python train.py --horizontal_flip=true --patch_size=[4, 4] --residual_init="zero_last"
Rows from block 4, named by matrix and row number. Rows with one number belong to one attention dimension. Each number is 500 + 40 x the weight over its row's rms, rounded and kept within 0 to 999. All counts start at 0. Numbers have three digits each. After the name is the row's rms in percent of the matrix's.
# q: attention query, key and value (stacked) (model.blocks.4.attn.qkv.weight, 432x160, the q third), inputs 80-159
# k: attention query, key and value (stacked) (model.blocks.4.attn.qkv.weight, 432x160, the k third), inputs 80-159
q.0 100:453519559431475523487521441481489469523487517435522526468490480518529481533552508467570531496459502415522521497523560502504490497466485469465411495475445482489461599514434504453493392456422484539516520460495502549483479452509532482520561559
k.0 099:481461524537505455447455518488511499473479472475475504509472484520432605467425464506481430525510544443565535551527467460519512449506518539535509526476533516516520491476488538459413545489519545525504532533627470437493486548489541496458583542
q.1 093:554500397491496443487510456544545517504489519441492594534533458486511461541480532560525493438479496447459504554516521515560418461442486509533512558493563522546521491494550521551459434580542492428517511484496502445432570473480507491474510506
k.1 090:491391488513491518592481491560445538496493487460524453523565523501550513439493435565500566515396517492539448441496465580507463560473461456509430499564554514565578424568463567519565509459477514520509474564445507528481463501484552495569501483
q.2 104:562477510510541502530469538435558528421511475517477534423558529455515435512410469476495501467511509501412513501439497500476426507474458569484498529504602481534446439487512431548495521542534510512515489506477478555561487476500491499545536474
k.2 106:421593515450584541546493540536542514574516538498492452531465508571483535517493476522503465535483502450536444490542580480525491440511465503502537526477546411516510462510477493454541539458469522468479509466535499474459456465546438469512511572
q.3 098:569525476518532516460593473451488492439512517488456523514498489494447487486502493462468485510467528510518492524487542504463543440474494467551540523504454503510521548484548501505509436467541499454536481439435486488520532449463529532485563464
k.3 099:485560448438477530505580458444544480538493507394479448498508511453503565475544502533561431467502514468569519548534515493500453570523493540475478538526512457523483526538459543476510481570432500477532524497557464511543519535498510448479526572
q.4 103:490525568497549416508419579496508513489491539431525519484447535465535506486478450453546511555448533499507479465425548547493541555564456484477541492516475484465482511485485467495512469532502455445541497539516530543510488451532491538512562486
k.4 102:490512539511573560441551532558500552466481540541461581426455463503506481480491480542489489451457547547590448479515546465416505467508506477466484495496489497538491499503471468496473526431483559554557563563461496505508559479548507536421500452
q.5 105:545483474537510511551553478532455589497589410497529498563517533461542494445444447538431534509486494504543410472470428533587531479518540535499482470506442488584530453504421478464467486523538459590464458498494518552450468534573537491521581581
k.5 108:456503534479482470533464540522465470396508507533462476477442534476557491496500457494553551509549546480482484553501503515498499489513477491476488543533569473529561517487564442460472475531507489567548476453536544539495434494545487557508513566
q.6 108:454534577492463505514464566482513390400563464509423488487501553471447561534499534548463519530511469503469496464512458476498521433465514488512539556455513524459541538463534599500501494491511477468593481462460522479541515491495454497416496535
k.6 108:473406524489495451496564524480522533523517495488519490473577480501493455526521515529478516511493444575436507546455444450548538537584541474543472486464520508514600485489533492468547513470581426428490495501522523518458451452457486534440494600
q.7 100:415493525475478474487511492497437557536480446480488549542435454526458520495527524539512561428548457551518549506464552466546475544479456558521543430510430479529542473519476512456558551478551541457545450422561460498519477490533553540447538566
k.7 088:516504610501475554461534472470482488489450519490423474594467441470482530469513544463460484451518477502534540460465483516449459523429494565500504570497532437523454503541437437512547459518516507592473512498452574524524500508525558556485480497
q.8 107:565518509543485518470445527490554483544532491485557491557486465535529457467560527473508479542470496444485514402443428494558484535559513514568512436499442506490480453573557523475494424441461401491476478492562494466499521547516501537433474507
k.8 092:489465512532510510414582456536526481500433449499540477568456505514465545509510449537427543498493511489476549542505510546507541520468504555503542462506488499489523488490484527490561553574525457482473535586464448519552483556524503527584562517
q.9 098:474535500501483503553343453480489466478492569545513509527529504521511502503486554528605492508515530535505518535425509474548460508494494449494558478493416532497531530468545505476512481450502489472488406483510563525448439572479487632515541447
k.9 113:500449503468483560498494513512501514442499424592471450453431491463468569534472456578532510459406500507449540460533467544565533483479524481562502480459510510520439536476494456468419526518448543462478466467500487511546508502536571483499480463
q.10 108:389536503442506467502524491532573479541509454531481512556545495511443530433490537443542488477480444472495454446541409507551441479596502520581514483510510535590504486529452440460450454481586448518489518506514467501489515478543531578524476526
k.10 096:551510532472510578506516498548532525518533455462503522523515453447575468517463436585504419526385542495499465477489491546447502523423511513486572475496461500512455461495460470466437494585523489520430407518452483471580490467495517485455506449
q.11 115:478469499465543524427508486531481401484516614463506423455412547511485461521438473486546506432535549561514508500566523488564529537451494496519500596401514506531430514484542455603481540528503455520494539536510512516500468499496503562495483515
k.11 101:543541483522529458461530512475512578536503505488559549501493528439477473505502504481562490510492455540525461463481486491551534581468515494497452383443508495557497513519530455534464463504492533439518479475523544522519524558556452495584457501
q.12 103:450489428554548447553572559506544554517415551478483545461524489483478527373606504504471521518536437523560503540440480525517465461503494547468462582537497547511429514527492465453531513536462483508550435460510470506503450463514473506508516475
k.12 099:490446513576530488547524518490462515480479485512560434512491527567381544492460494466570543481501516536483451533485534500575513572523551389483440527513505471520524471524440443479506492463499472436521529479548522465515513467469503502517432527
q.13 102:507493523525539498549467484573486517504473538527446477513491484488529492455542551502548470533411502473465476521535580463479526437489431543455488499483519484402484539579556542491552490514466516489520514468422444562445542482570513516468547544
k.13 096:453463465439492407540470422506466532562522498511407517501481520544499438509497467521477498448448478555520449465474471506490549451485545457433542474528505570533492508525466555460591489489485531458484539524507508548488474516453465564517525506
q.14 090:424422490424456505523500498452475472384471497444486452523552513475431463483533488537525466533513492452484468543526549489463461494508446467431534503468537432519529516491488587498465484449486496481493469495495547491485493534504571414512517508
k.14 097:539492451540426482516496523511421499489478449581550496516504511502465524454498533550520521439410485491508425479505554451459514437411564548490504507565550600410534475484510536475486467546529530512538482584477438502508535509491513496532480521
q.15 108:533429470456553432452522440540519538420550564561471457468478457509522539471517487508465473494420459533521601514574511584551535492515550479474557501532561427473419522492511455481494534510468444531535479539549515478449552441499560493522518563
k.15 092:528446515488390519508599536479454536572506535569535475502513516532470506542467442550443433504508472541538561507484508497436422523515479481450454490511473501416535530421407529489510549544555581482520533469520560565536520547485503548506504433
q.16 098:489487498507468514529493471476558521495523560511435512524523522511480465458485555469532505523527527480516561462457536431512513518468558475520543502482438402463579434405437504498587455476471504486526445501518507469501471558522465567562487471
k.16 099:510489538502466513511513489537538478507494433464540430511492555566511512462444485458479453515459487520524504557493502532490529497516558511531484560440523510481491469511564506514536464521401470465471475385528546512561490465481444544521473466
q.17 118:488495489433596525488495516594560535515559502465486514410479553498443531505495509507447589515565523453515473464445528499488538536555477536442584493497548484515470517444448574528538447492462495486589479471494459467439477510516466460481502536
k.17 098:479398529544498495474511509571605476522457467504469485507432551521438511514558545508454478499490446502511411507540511439510454525522596460540477433475523485563543450500490535442504526574518512541463485495505490477529532461502527490450488485
q.18 089:422556497501507463467483485590494549486451533554498537484475488491525516450505469420512527467495540464475460532477518519521520539486491546486516543553487552488502480497488435439531502516485424528562512461537498426439478472502510499546478517
k.18 098:485561470509512510501512462541552576503445491514524517533503669501483514509555411524499473550514550478476483441544453502489470482432471484454475542455547549525522460465481486520528465533456490511484518530528536449526509507501505561562461517
q.19 104:492493409480539530508423491491524492505483525511534565514493519487504532493482560536457523454469493466541498552492559495482498468530398583540546505482537499462512501474526479481539478426492519430482518555558517506490469527484525600432525510
k.19 103:523507520502455520498522519504543531503496512546574453509487464427512516477527487477486526535459552533499440520463409432432459444493512510455588511499531552590434450458498520540496541498490473519408514477497437443482472466504595497520539558
q.20 094:459477524504528570509523458492447597456460528437460535460523485505498528517467541507506420470496531553566507535576432498448573542511470452428486558444477481450452562474488499531527474518478485471597548484456517455487516547536546419446541438
k.20 105:481515399556471544450472371507538532524434464498473490516517514565410524518421524514522473416497489527531461509521485471503484456534471501523489482541478505517487540504530454451466509477516492426494525542581491581542523508502494534459543589
q.21 091:490502523459452441509415476468543507461451486520512464502476474515486545509491545493443487455464549562491514545466539496539460531543537513465576498494567439505521519553461509541591462445536525474459450580533482528480452503480490554504542527
k.21 102:490501540523557501556530472529548483566566483519495458490569538434478447489492535533541485578532530489588507526519533477442508563456526538476444499496484523593482466527505481507465493477542530481492551386555518451557576506495479441505543544
q.22 096:494522529494506517481489428465486508485466542479566482485500571549505418477564479518556475450545458483462458537544514548482454538467545501511503432525528472477455540488544521451538481490506449552427518456536465498518503406506425557466499496
k.22 106:504477455479503480460478530502582511493540543487462612516509454525536562458452466501520394513526453501457470550556505469501482480502523457543430503540484480522434508492509466516523493516498494499538505540453571487493492488460548600509498466
q.23 100:502490453456548419568472502522567460478485516547446509466530505579580541474499497494535495424448576482495517527498500471541461580531466447454458442530459527449519512483467510489520499495501505534449390530498483462498493505480516549587437500
k.23 108:538481514575465410496547557474481518590511450500596515447498535538489582469494492528499492465454471495525427495518479479470527474548510472512514533507531517535397499501475497536582505460498497494481502536520516511492385531510493543501537568
q.24 108:515491532549483467493623450526497535461561385511430464469472465497501506494566587478502506538458528493608436474475478512463460512555481523465482526527549491497597481543525551501460443585536489535533522484481521510465473489492508523482446468
k.24 098:460592506474482476446514491499505388517493478460529485480475544536519511435452494515534483517459553597533502489480512502512527477465506539515543537468501521561539492511554460513504517444501598571574473485586516512483485580554525558536526523
q.25 094:489482532452495526569509502557561447473476489573515575486505530515564490442427454500464513490404457452450567585441561467518523483463467506501560475516499475569480518569532521533482473501516546563420517505526535473518539474480481466566523522
k.25 098:504489489486503427510581443479512510514492506528483533378490529482502411470452544563539459539449555486466403483532499487511490498428517454424534529538492474540523493508560547571436458407473492550511456546454458489478558458464507509548470558
q.26 098:447522545493491510509544509513494528513456475504528497544490522487457505544470533511510421517547439494469502498560440503549435419510470483518492425543455520526529528541471526619436563479503566565466516491534425479534506417448594533475511504
k.26 105:483447518451566485577486537438496463486503561530471521552517493483531452566469532537483513486582491452467474530487502549505528531503477570588464549487441490463555527593515437494455558519527575541491473561520532496469497439469489558595477464
q.27 101:510579511499459465503393517539543496504506468456456490481525575492476476457512486567456571515547493482557506583434578460525440512496516454486563463586462523547471517558473488531501466485508510542550506492497567440458463504486540475503455489
k.27 105:519506542514489403525504549570495484477469468446555501552531496547495479446490487488476477467414473508513446528506501498579525486494452539539466555509520500481478518532425544507486529439563491450534469504540494433532564540543480482477467484
q.28 106:477533539524502488488471476535528436571479482454514499441461453421564466473445497492484528508514534489472551484536474533543519477485475484557468469475465500461558555514484418546489446539464480500506461519481583476438492500492453498524474494
k.28 108:567469514541520514492393543515424413481523496480495528574458521505472450485519558507540550496464529568526548489429471443563430453534560451520469532539486565455514434547503476549529554491486567565449536509504491503568497556503506489524481532
q.29 107:535506538518456471470524537497533539506570495487516518561569496490439477442560497471506511476467532481444475501516497476488441552522495557452559508547506460566429517516533477451582495552525483511512496465485408560484525465472568511498432481
k.29 101:469497517500515567559508593525476457439520426490481438500447454534517485471443399550571499494529464551450431550513586464467480473457516523514518483444465499467477533492491526470463524517530490469580564490495360473487433547463510518480504518
q.30 098:522554510466522537485519443469491421459508493457541545527521496476510494421502482589500517513482487532570451468519516584516477448466465549491505558524478534532520448464443565503517513469501452533499423576508580452486498522503491453490500495
k.30 098:504536568565488535468475525472549504538517475547472485526524470419499543534495517436552475505551454435550489529574489547521555528480501454458551546477505579489452502459502494608404525478472499544421523530524508488488552511588534465491474475
q.31 104:552481511448550514539485527508447462508427480465550540474429521458500557506523445465512566525518538538546510517483450439574470475553513482541490528506492539571463568497530491478493466519495553474473502493492470500495402483461498541492487523
k.31 100:494552497424625500497547487582505526518525514439483514538440488450447495421516445544521493543495491495517523528525405476525503515528559487513499493497524491534421478441465541472464508510484573496518500457449440505487490541510483432541516545
q.32 105:480568520537500577544523502547536530532544486509537507520525425529465459542509512453515441563543481487524510550510567482458476529426480507528550451541557431503522503418487520509529466470441500550520477442500557500495429496546504547611460472
k.32 107:498520501529595432466412556539566506466549523512505566485441518547540518516480433507599467511449506536503480581432522545518463499460486512547454518482541535456498488491498557468411544499499541483510556515512491505511552461475564489490499463
q.33 099:442445538508428477533513503540530442449551500458514508481473548452555426470496476489456510537572532486450551466478524541463450453470512519519465497516510517484582462555536450422563426562445494524478445488525508494510505557444456450500515502
k.33 103:510448481490506517416555474531538514511470429454519467503517464497434473544452524457463557498389512475449493549512565468454569470558518442523562463469467573492467470464453472532493521432505416507552471473495470506482578480507580547569484502
q.34 107:529438461458492563483482462489457491595475509470521516440461490456526445490513501465488404546507482516473494524492525416488553542458524514470510531463520519543584519491567520556502458500476539517557458490537399467512564465540523475405471569
k.34 103:527498529509547587503436524485513464502460463485505528492536535509492498474445486471505417516502501516554533474468500494412452536445469550526537442514480481574434435504505437508481423532452442505452434515492454511518482487480531487447487583
q.35 102:502512518544516495384524474513547510451440451526467474509456520561494420496506503422464518580519593495488409476542507539547500512489473435509478515502490513506437530509511547408492487559545505516536519476493411456537494499561472426479502497
k.35 112:476443460458543473474467561522453429446494567433562503506569551503530500546573510495514455555492465549518471480464497567536512490575469484540513484480452482498580500479474483597481565474498443584551477512495542478524512583459480533454516482
q.36 097:527475535541500547485434488506498461443460486442538560513531430514494531550515527501426472489503402569554488553506535518483504497540551497410508510526487505556436579591496399518486475479486547465492556546460519514425476524462472542458517509
k.36 107:515518575558524525517499457503539498538505452454437463522577485568465480520470544520465428534548483436464563527546480532476451449477560527461470530524482467499489503484563495489512487576405540445513488538537507479527565440554437458508471548
q.37 103:454597492480528480501514475477530455464470512525521513478533531488544450444503613532504436423469459560567471474456556525497499427536511497556552473452405617544518517527514519499484502477534564514468518573493549497457511545492572539425471533
k.37 110:522482526503579562553592558559479516509548472544431503456565559512529515545392473511450505488584571432506475491467530505524455453472447493491471524538523471483409408535501466543532574460469450538514519502533510468423459526482511515542517468
q.38 098:503533520469526442567556506526513520513554481498436536534497588543554520417410497487605543472584489483503541442502572581467450505469523527518461496540490603474439467517511425436498458504478528502457502536464489472503466562523507492563475551
k.38 098:531494489440453511604479538526494443406492520501550497465376426515522455463587560556567461432504500497536555440489499471503412560501505518489429542439485519506444506435518482547490527482473543547473485487503509431529479449463481483505500484
q.39 092:528519493460608494486492553486481409533457543466542464540476460484524478462509492498514461543485595560573483498542564517469465483532482450468537552515509509462542385505501503497524561468521520574494511506520548505448478451554470528485461490
k.39 094:503552571460451479492483521472488522422509532521458529406493583499439544442519556513509494529520431441500463475494465494496437454556513503520437550503471525496457490594511485536512522457554484501545503471506403445522505534478508513494540450
q.40 089:496581486513460498506567539412534452565511452535531450570472545511422524512559511528490507445556477503463418512486519533518469522507501507496514492541478540525566491534454442489557522510516535470537531457486506535526468542490493474482499512
k.40 092:448470521481487523518501539525527526534534470515513477516476450487476481550507502569486578493446430587451513490500489588516576512488499537534500516504532514498478486475541532510511480516528458475515459484486555481430441529489502579488536532
q.41 094:447478510468452548577398535502509483481494440504543539511488450484472591490535515463555547520542517541565505572540521471535498524428405581487522525487479516513517455472519519466443407513538465518513518517458475519526484510534499496554523487
k.41 092:465466555568474502516520456554547483534452463477476445541480474546421553471495491505515470510439500552462552582451517507541563522369475535464536582531426529467492537518420505499513503503509502485519463545520486544478466483488505424485478491
q.42 095:515565446541512530508495449510460500555474587438447504429505519503433500465524541491555500532540488480485458493554468499554489492502431496466488510474579546446509492565487579497468499539547493466525526438550452505536542506544613528463487418
k.42 102:466537551471476534497541531515498557534441568466476560530584517479588528531545528510494444445465469454558467514477500498547564538530511552575433439533494471607506575533487509455526495525527458497513497488493514552523470472528491475511504527
q.43 100:512508546510498617520502582471578442397534471520517582488534473437475537473517474538461471562522515455446504510501535471470442533475464566460495486524492502518544484569490488501485540528482492517525571546500471524451491527452503460495489502
k.43 108:604532464543466498486543533528497547508439499475548477509474582490448450477543493484566537525524468510539489461458506434530469449546513452498487581470531498439499472458357513518504497435469495514466497448520459539452550534455473479485529510
q.44 108:519472481493511494537401445497498508469462501491494492502514524478521529552520504405581482450518591490519483504523545506560441516560540513517523433492471489530507485555471472483385468483515453571476510477441436567539521477526534467546526539
k.44 103:533439486515487553490542506567498532585498397502550463489514514491522536469550537506565409485451463524532486532503534494484500543516497482473609536547467492446503511484460528466430524544474489536533478500514533420428483528490526563511528567
q.45 103:486434492568542469483591512510456558432477521499490541585495414521528506466462460473470479465440440458509535533431489507544448506482502497516546538534477544499543510448407473477555535520486530606476522550487461559514479507515478506518487489
k.45 101:548503568508527515496515461488440521534499495523589453537452475528527476418478580488472555497525517561485485469502543522510514502514486487531450507559513566514517563546455440493464459535479554471490495487455501505508506400487490540458457545
q.46 098:499500484447524450557600508582565546495534548547423564499536499437513582540496484478470472459519503568502468510491494443465540514545541407580513501446473565468534478578487462518506458500537524445483486566534511437441542422538523570563514453
k.46 102:488533503443508550529505492501475541561517421457489565556514514427488560522464488470489510525471574458465514560416454546551504507551463427451461535522579510540459555496489523523440474513496505537424466479464573498474489495479503519546413485
q.47 101:495481514492486509462576455476488471495547435461468504500459456441504467541497550509552540486453545489491542478531489511563449576511498521481463485488439478519528439516529460584584574603540508552488532426589490504433471505521501495517514519
k.47 110:533510482481470475569482509459461460528415487464525496454494462486568441587447527523530450544472418519529509495475554554448488473578520508551528502503503437531456463549523522414478497581518481503480552430536524555471447506550464492466553524
q.48 105:475494500515495608455481510531460494502562547502526526446470515510534506570546519463479600484521570512493529479533566550512385581541502572498513542504522538430497481454487540485459468615448586465469531505513476472511542503451481522496458508
k.48 104:532509448501488471520527432498491535531532547466474491434487543496471522468475425483519512495493472520549506509482436536578561514467495529536532461464488502492417460484587473515498490520479476426478388559460533473468425542518455548459522506
q.49 107:489565498488456503474557515562484495432482518460479444520468439461520497438475495419533436450547502501546503423462472469503501500425491476535415525533511545564479514528548491502498474558528503497484522531491514619515534499569469475503481458
k.49 104:524569504494487526551550485444522586498530521506530562525447470562427479487425418474505562404515420551513504503541520488507451528495459449486450528481479522532509579583567489532578525447453526500427539522517458468488527498457472517571496465
q.50 111:502453570555456483546508555497521436471542592459466562429517514471549511501593520534477571476607499486566466462475513521570482452471545513463473430451514532557512477526502519466435532531533437477517602492529506480527486499477459465475444595
k.50 105:445529470503497527525500459479446532497564560460494447538509518496518539512514536514511488448476476483471401525532532485512562486454462484489400465467483538428472490436480467481501415492563500582560520503475446472580497465485531503520521517
q.51 096:513475551598499493458475505481501496453467476529541579478565512453534450488523536515516486465484536477422564519450484475459454593508560514498491595564432529527551517485459516536526457583509509545417477496519515445508515523536520544532456447
k.51 097:418453497493514412499477493545564491493547538522500564509522518467491482458442499450454520461500500466502490466533447475468542411506566524513471437499517482524562479489465562554446461582463534545485514512475520509542564539460594443498472477
q.52 096:565453512453466470527557501509501466508490503473538467483460538462503534445505494473427459486545486447431536531481532493500498463522530477478479452529441506562452512423459488461420487533471445509557453494471496492586587444545501520490552506
k.52 100:526527465504538509527512584512495604471525437552555531483536536468456541524448436503475489498493546496459488524519496527602501470443513459512466463424459446429506506561497473484535507498486508548508494457517462495562476546456498483485425474
q.53 096:585523493533474481532522530501491521523446482522549488576561504523576516486479606453522507498570490547513447433517425508466485495534498493452519485501523509476426463363523508527528475515510508474575388425445465584518531502508513505456526450
k.53 090:418502546500549522500480512476506492513432445587525496501519536457610552472457491499481510466522436516456447500499583536536476531560472412418535554452508435548489502473479502477510491511487535487463463488525406499480538545459493474508508525
q.54 099:539454572543495504497533593568492570453482565493525563470524563503444549418477476498534464479506471559481474504458468458444516483517503528509578469562480527555511471436481448498471495534459597567500506508541556499438445510503517530508522483
k.54 096:586497510478528537456511483498464542520506523558460476472479436504498513432479534516492449457513470526548409550455528596444402456528515437505515448457499530474466535499390560513501496512482485547503544467509471508537483547519474435496518531
q.55 103:506439499512556499488441519465488529458575470468479540502504452463426555455512544485477535526546495454478573445550451479552433536488556499528463515506490410474518489491532495520505478539508513505519470510555508504506437467505499506471473477
k.55 098:446442430489516466592551453456483494501464466517543532475411418485490483496511469488489534532455537538526456527450493568503493526504569526527533553497528474490544530529495495543491432475589516458528615558520455538418479482515574466522405452
q.56 106:493508483518508475542484569521553515528521461562470491524510530499570561478582441443600523503524495456520543493473520569543467504517489502486501437562531449514467419533531517510483545476544458536566480506528542538590506477485524458550572480
k.56 095:493534491427491528445560513535565510491548481507503576538517582496547517471516533465531491486445470491472560556524491460522472410497417515503494491558473583446534505436506421457570477523453475456414483489501469481509519516440443504476462488
q.57 100:494495451549502495498562474465570475452536623485464540469479477495531520496521499451540532544455466522497517452505422478468466470466506551482538427519417564545461464468502490509456518504501502473506450506469502489488514545484523503482497558
k.57 098:534535571539534551507462554437497483540442569520421497545504546538505484483462528496513428451458496496492531555463449494479568531475536501523515518475512470463466489481501474468462486506553582482494521454550503540538557595504458482508455549
q.58 094:494526504492467470426480481485481530542556559507532493606481562610439496472509494446433520519454564447471465544523521505527558486541589475489479417517536528575460471550575473531566478413506516454471514458537495557528464469550494547444505522
k.58 092:509542468462505535550442573507535466478471495583497521524510482485464521560554499447466514536494426512510532486511487481549541498557551509426512463541518539620522370488495516516475530558479511444488549479504460465552487550542497519545502496
q.59 100:454451542479486534486553483530489447532407537479559572494440489496463447493603527624425488483507505563507546495524540507561481518512570507503545493431508560467507536496508540496510464459464530510459532506535595530441438427489489505523518496
k.59 103:505535515526474524535451446531473536501502498477460517475477513454435531455492460456460486510506536480546498559477497472528546496530451497400419503464489568519496480444527510539413547456461506478515540509532501482575484533486461479462491545
q.60 097:513493475535545527468507531470471478537469518541469608517474539411507505520590507476473494524487427387477524488475479555525440486529435495537457505566502564500458560507491528556540488526520543526411453481544477516496447521499477453502477452
k.60 097:485443507496480439472468474551531489493474563495530502431553382479478533484499463509481512500474458496568525537466465473477522495503533430574498547509495487530473514479502537531459534586521493498464478454509545577480633476450499497443484532
q.61 107:484551491518513491444509498465468446614480451538473541464475489491501595512464528456453532470544524495527576422483540424539488511465456468546467412461430528418466511514502473547429450480612568540494468507474485519480535482512504560478481544
k.61 097:505533497482453424534466495449550490449544543524565483510456593558455460470473533481522518500543484481426587529447469478539533451539533525471453534461474533555483511514475513501461491441543471530427502452575507505472474497478502549544493497
q.62 103:549487449540487478444513575577413504479502488453525514481495519561477500517509428516501483541488465438471543520440422483508580483439505542531551479452536518494530490527417458534545527462519574533529510489486509524463447482524496451540548448
k.62 095:564484462496536543460467495492485480505476540420442439503450489540533514453522553450469545500483512504520485528447521531532530532469526543468500585489489532477464512513466471559565537480568515496483550492439523528468550466474513543573425514
q.63 097:610550479520538470548481481530482487448517520510452556552426527501541513515567459448533392467577483457578539558510473439498602533560521489549525459511562445527494425476452492568464494525521491507522515473487552464506545507518432501454572495
k.63 101:440506559482570491534513497483506517528484416551472531505448476484506400481449494565493467489506491389483505488496565493529562434496399440538540476481488516507519482521575515521484495479463510520444509529484508471503506487504492484527499494
q.64 095:463472459454450472445523460536569482442533502449502481537443534452578491545421522467541493515559505562508541452496474577517516485507388476446527481502496518556432571474467465556503466474463413402579496478539521449522516490496473510532506459
k.64 091:491457507486491548492623513529561570570451498489422517494578465480502488514509521462515498496545477489475432458546610490567532534519421439432516501521492522472519504547530469493514513515483620447521504509526484495441522502477434553418519551
q.65 094:528587457513514458468486457454498544494518537536515485501513511452483439537509439433476480466467562589510491562446504521516534542500465544531444479485481449511547496432572567585538523488449479479495509496492530518500537499567555520473503466
k.65 097:557431479502545424550463471437557510466460455452563488515517514498538533513588460463482471470480496442516513474491534519524487430410421446516512499512581485476533411585481485506506515446542465477552499476458504550484513492483470524527494515
q.66 108:515508519485451480495515459508503570516489462570504477473499565517466482465448489495469515500527417521475567458511454498529472503469469495472583509498521426495485549550537463473453502515445518455453520475437402551520481471611427547517506472
k.66 097:454486514528470516523587524525524477470407455511493508561455452493508547460510488404424539509540561535510547498445539476579349495490501485472483468537450542483509501488486546470510500502503446530562449550497502502516470460453487525509478472
q.67 099:512511441492489520549538466507500519473530532474491395481456490477496503444498508485572555475575470522508476519499447509526497471491507446526498433580525538504454538442455489568556471470420413517532458543534538464524550496535430497440490557
k.67 101:513507438491446541492493537439539523504497511477558398527474506430518557498515567575469490483504438520488482500534469410505502505508437448443544484503532525486501457538570445521488513506520537460595377475549492465458444502420498547461541457
q.68 098:522489438528483512535502565476515500491538493485519541558527511508494468518515501481536516509482506564522469584569550476443499468461439481520555562495498474537548523475488583554502509472427517519553464513542585510469498475547444510509526500
k.68 093:502438534530516553555534420479501504515511463568495496486411586559480495500514532510454492484602518498535432520523438498547446479536564510498602551532544417509542505506472494519554535558435465488516478486500452478532485472471593521487454525
q.69 094:538503498450563537490478450439539463477482503521528503493583483441501443521547448471496511491551447491583537440453464475437529512506426509569477537473472531427540503558486541529501490490489504562425527569500541484503497500571472493522553496
k.69 096:470471525484504523487461488486538500500555424511461516554485472543520518452536493463444454536523463519452612604435519447453532567582517463505536545466505529470504492540513431545563549491555516483462484434497494505483500478461501458540474455
q.70 093:497544551530487417522516540563490519514487550508519491581509497517606469444477545552514482499495502544450539513527529502543493508480533508544488441516522433518474564594428486568564505548517478511578478497575511537518481531536465513549575542
k.70 094:504491541516434526506526441536518498538530483493483459462514483595507522517531542495542505487549500471507470455504558470503445483509440518448607542495568514509456556543471464509443493503526448545414502506570510581465596573464464507576466532
q.71 097:465517597473536518503514481460562487511538457507514431443477453498528536467526594564497447539568456527532550480500473494373519525528485513392492507494570528544521512519452535541479455553537446488550461548495564463447498503581572487489539465
k.71 103:467486465525449553495573470489525468539508526432554475458511518478473530496494484479489477379515471493494478398496508557552508553533463464479520487619468521522436522539483445478496548550397450516508513505496565434549538470543528512500507487
q.72 090:505462419485555502479565469471497529498473567500481539537499523454507503459522577490474527515487518478551480496449481579457505526468496482494529435522508520495509493570458455509449463435497483517464572483485445577468439466443483498488523476
k.72 103:468577486476503463485500381487504479509523521545540589501508487462471499529519521537509560520550497463501535479558510505462527459523534463526523517506460546503440493473490538491397525506533537474512490503515616510454468490496552469540453510
q.73 107:565505475463415478461499447542496473534498529526498478528508475545508443481537481471509446469409434492555427487471549494614410425516486583557495476466538488521495541457495539485444498511471454496439451493489483525484498554497467477471498460
k.73 103:559505525462478464507505465501568545517540526506438523497407453509555566518573475431525455532530442488564534516502495486499477530466397501493479504541519486388576428534522536515479490548532513473487552467500514471554481527492517505492456492
q.74 096:401459599476534433544456516560482483494469482477531580504521521539467459480431519517544455563510505517485476492539456474572478562473490521473554550523481527459533522471536471467474498575533502513518562469431474473553389488460506438558537510
k.74 089:447590479519561448494499529509552467464515484477458485550436502416539440486419515470586431474569478583420485545457504473433535535461509472465483491456481496499522550505515521459569515475525471529545518481513424497492525519524481482518501512
q.75 106:468484517543510515537469556510533460505555523492490549531505577549560517493547509546488527522515494458475501504415530470471475542472431519505595483480483403403495456481524476506494539513519474428492556474468488518467507500493457499496444436
k.75 110:496537496493521466561467486520513469448501467397479571519524482500490469505578493558549494538533526505517475554478472528493528505521517543518548536521470445467523468428505513433537519482494482545556495461592445470502420431490504545475394500
q.76 102:517493554563535564469478509505480475490588615464450496543536450483493501509468485437493503438526467517469579573504524505521522494525540500548467515439455536478510481507518568478561580454491531426502507546470514527474440469551505534495519540
k.76 103:407543504506540538512514510480531517516562509531470521499485524509536439574517501528492515519456497459458477432476447520511443490472497523472545527413538485424527493528537464497481521447573486558500500518530499473545541528497488480506525488
q.77 095:433470525485478495452420541524512423463475491519458538414524524525522462506526502423478524494466529502564504547489549538463508506483491462421557459522512519523466484444509547440537447479453509522418463482542512536532425469463478499478447381
k.77 097:454516535514478560519505494519505498471477519441483432468510533430527564441528504483512468466547503589551431540443497507506514516523538543528496532466520459502508484514532571467525550495515498537418453534518553476446597558431568535473551498
q.78 096:521511453477433441525494464513396511555529469481512536425505486490478417505554514522495516474501541558502491544477466495505513477445532525490531486489581469502503564558523501561475484580573523478446554525461506524482576521487576478482521560
k.78 093:606497476504503565467481579546545438453493525491457482545507466510536534516543439528398568447547492492495384445440468510449457494562520498506488481482544480483569527511459469424501518509520505470470483469450519545557513423513460467495537514
q.79 089:508402486498567515474458442440584551509536446536551466424492507515493462482445448530426508545489465503467531488487538499496568472443530477442530486461473511472436474450549492486512548549520519524560508534524450458459507527550492511439577491
k.79 092:527541533532481434541431545561498431511458554502534498494483520468487459475481460531488439457481474443510507543506454549523547492459496447607578494492538499445480491399440500512611511492534448509417543472507443505593443447524460483522520465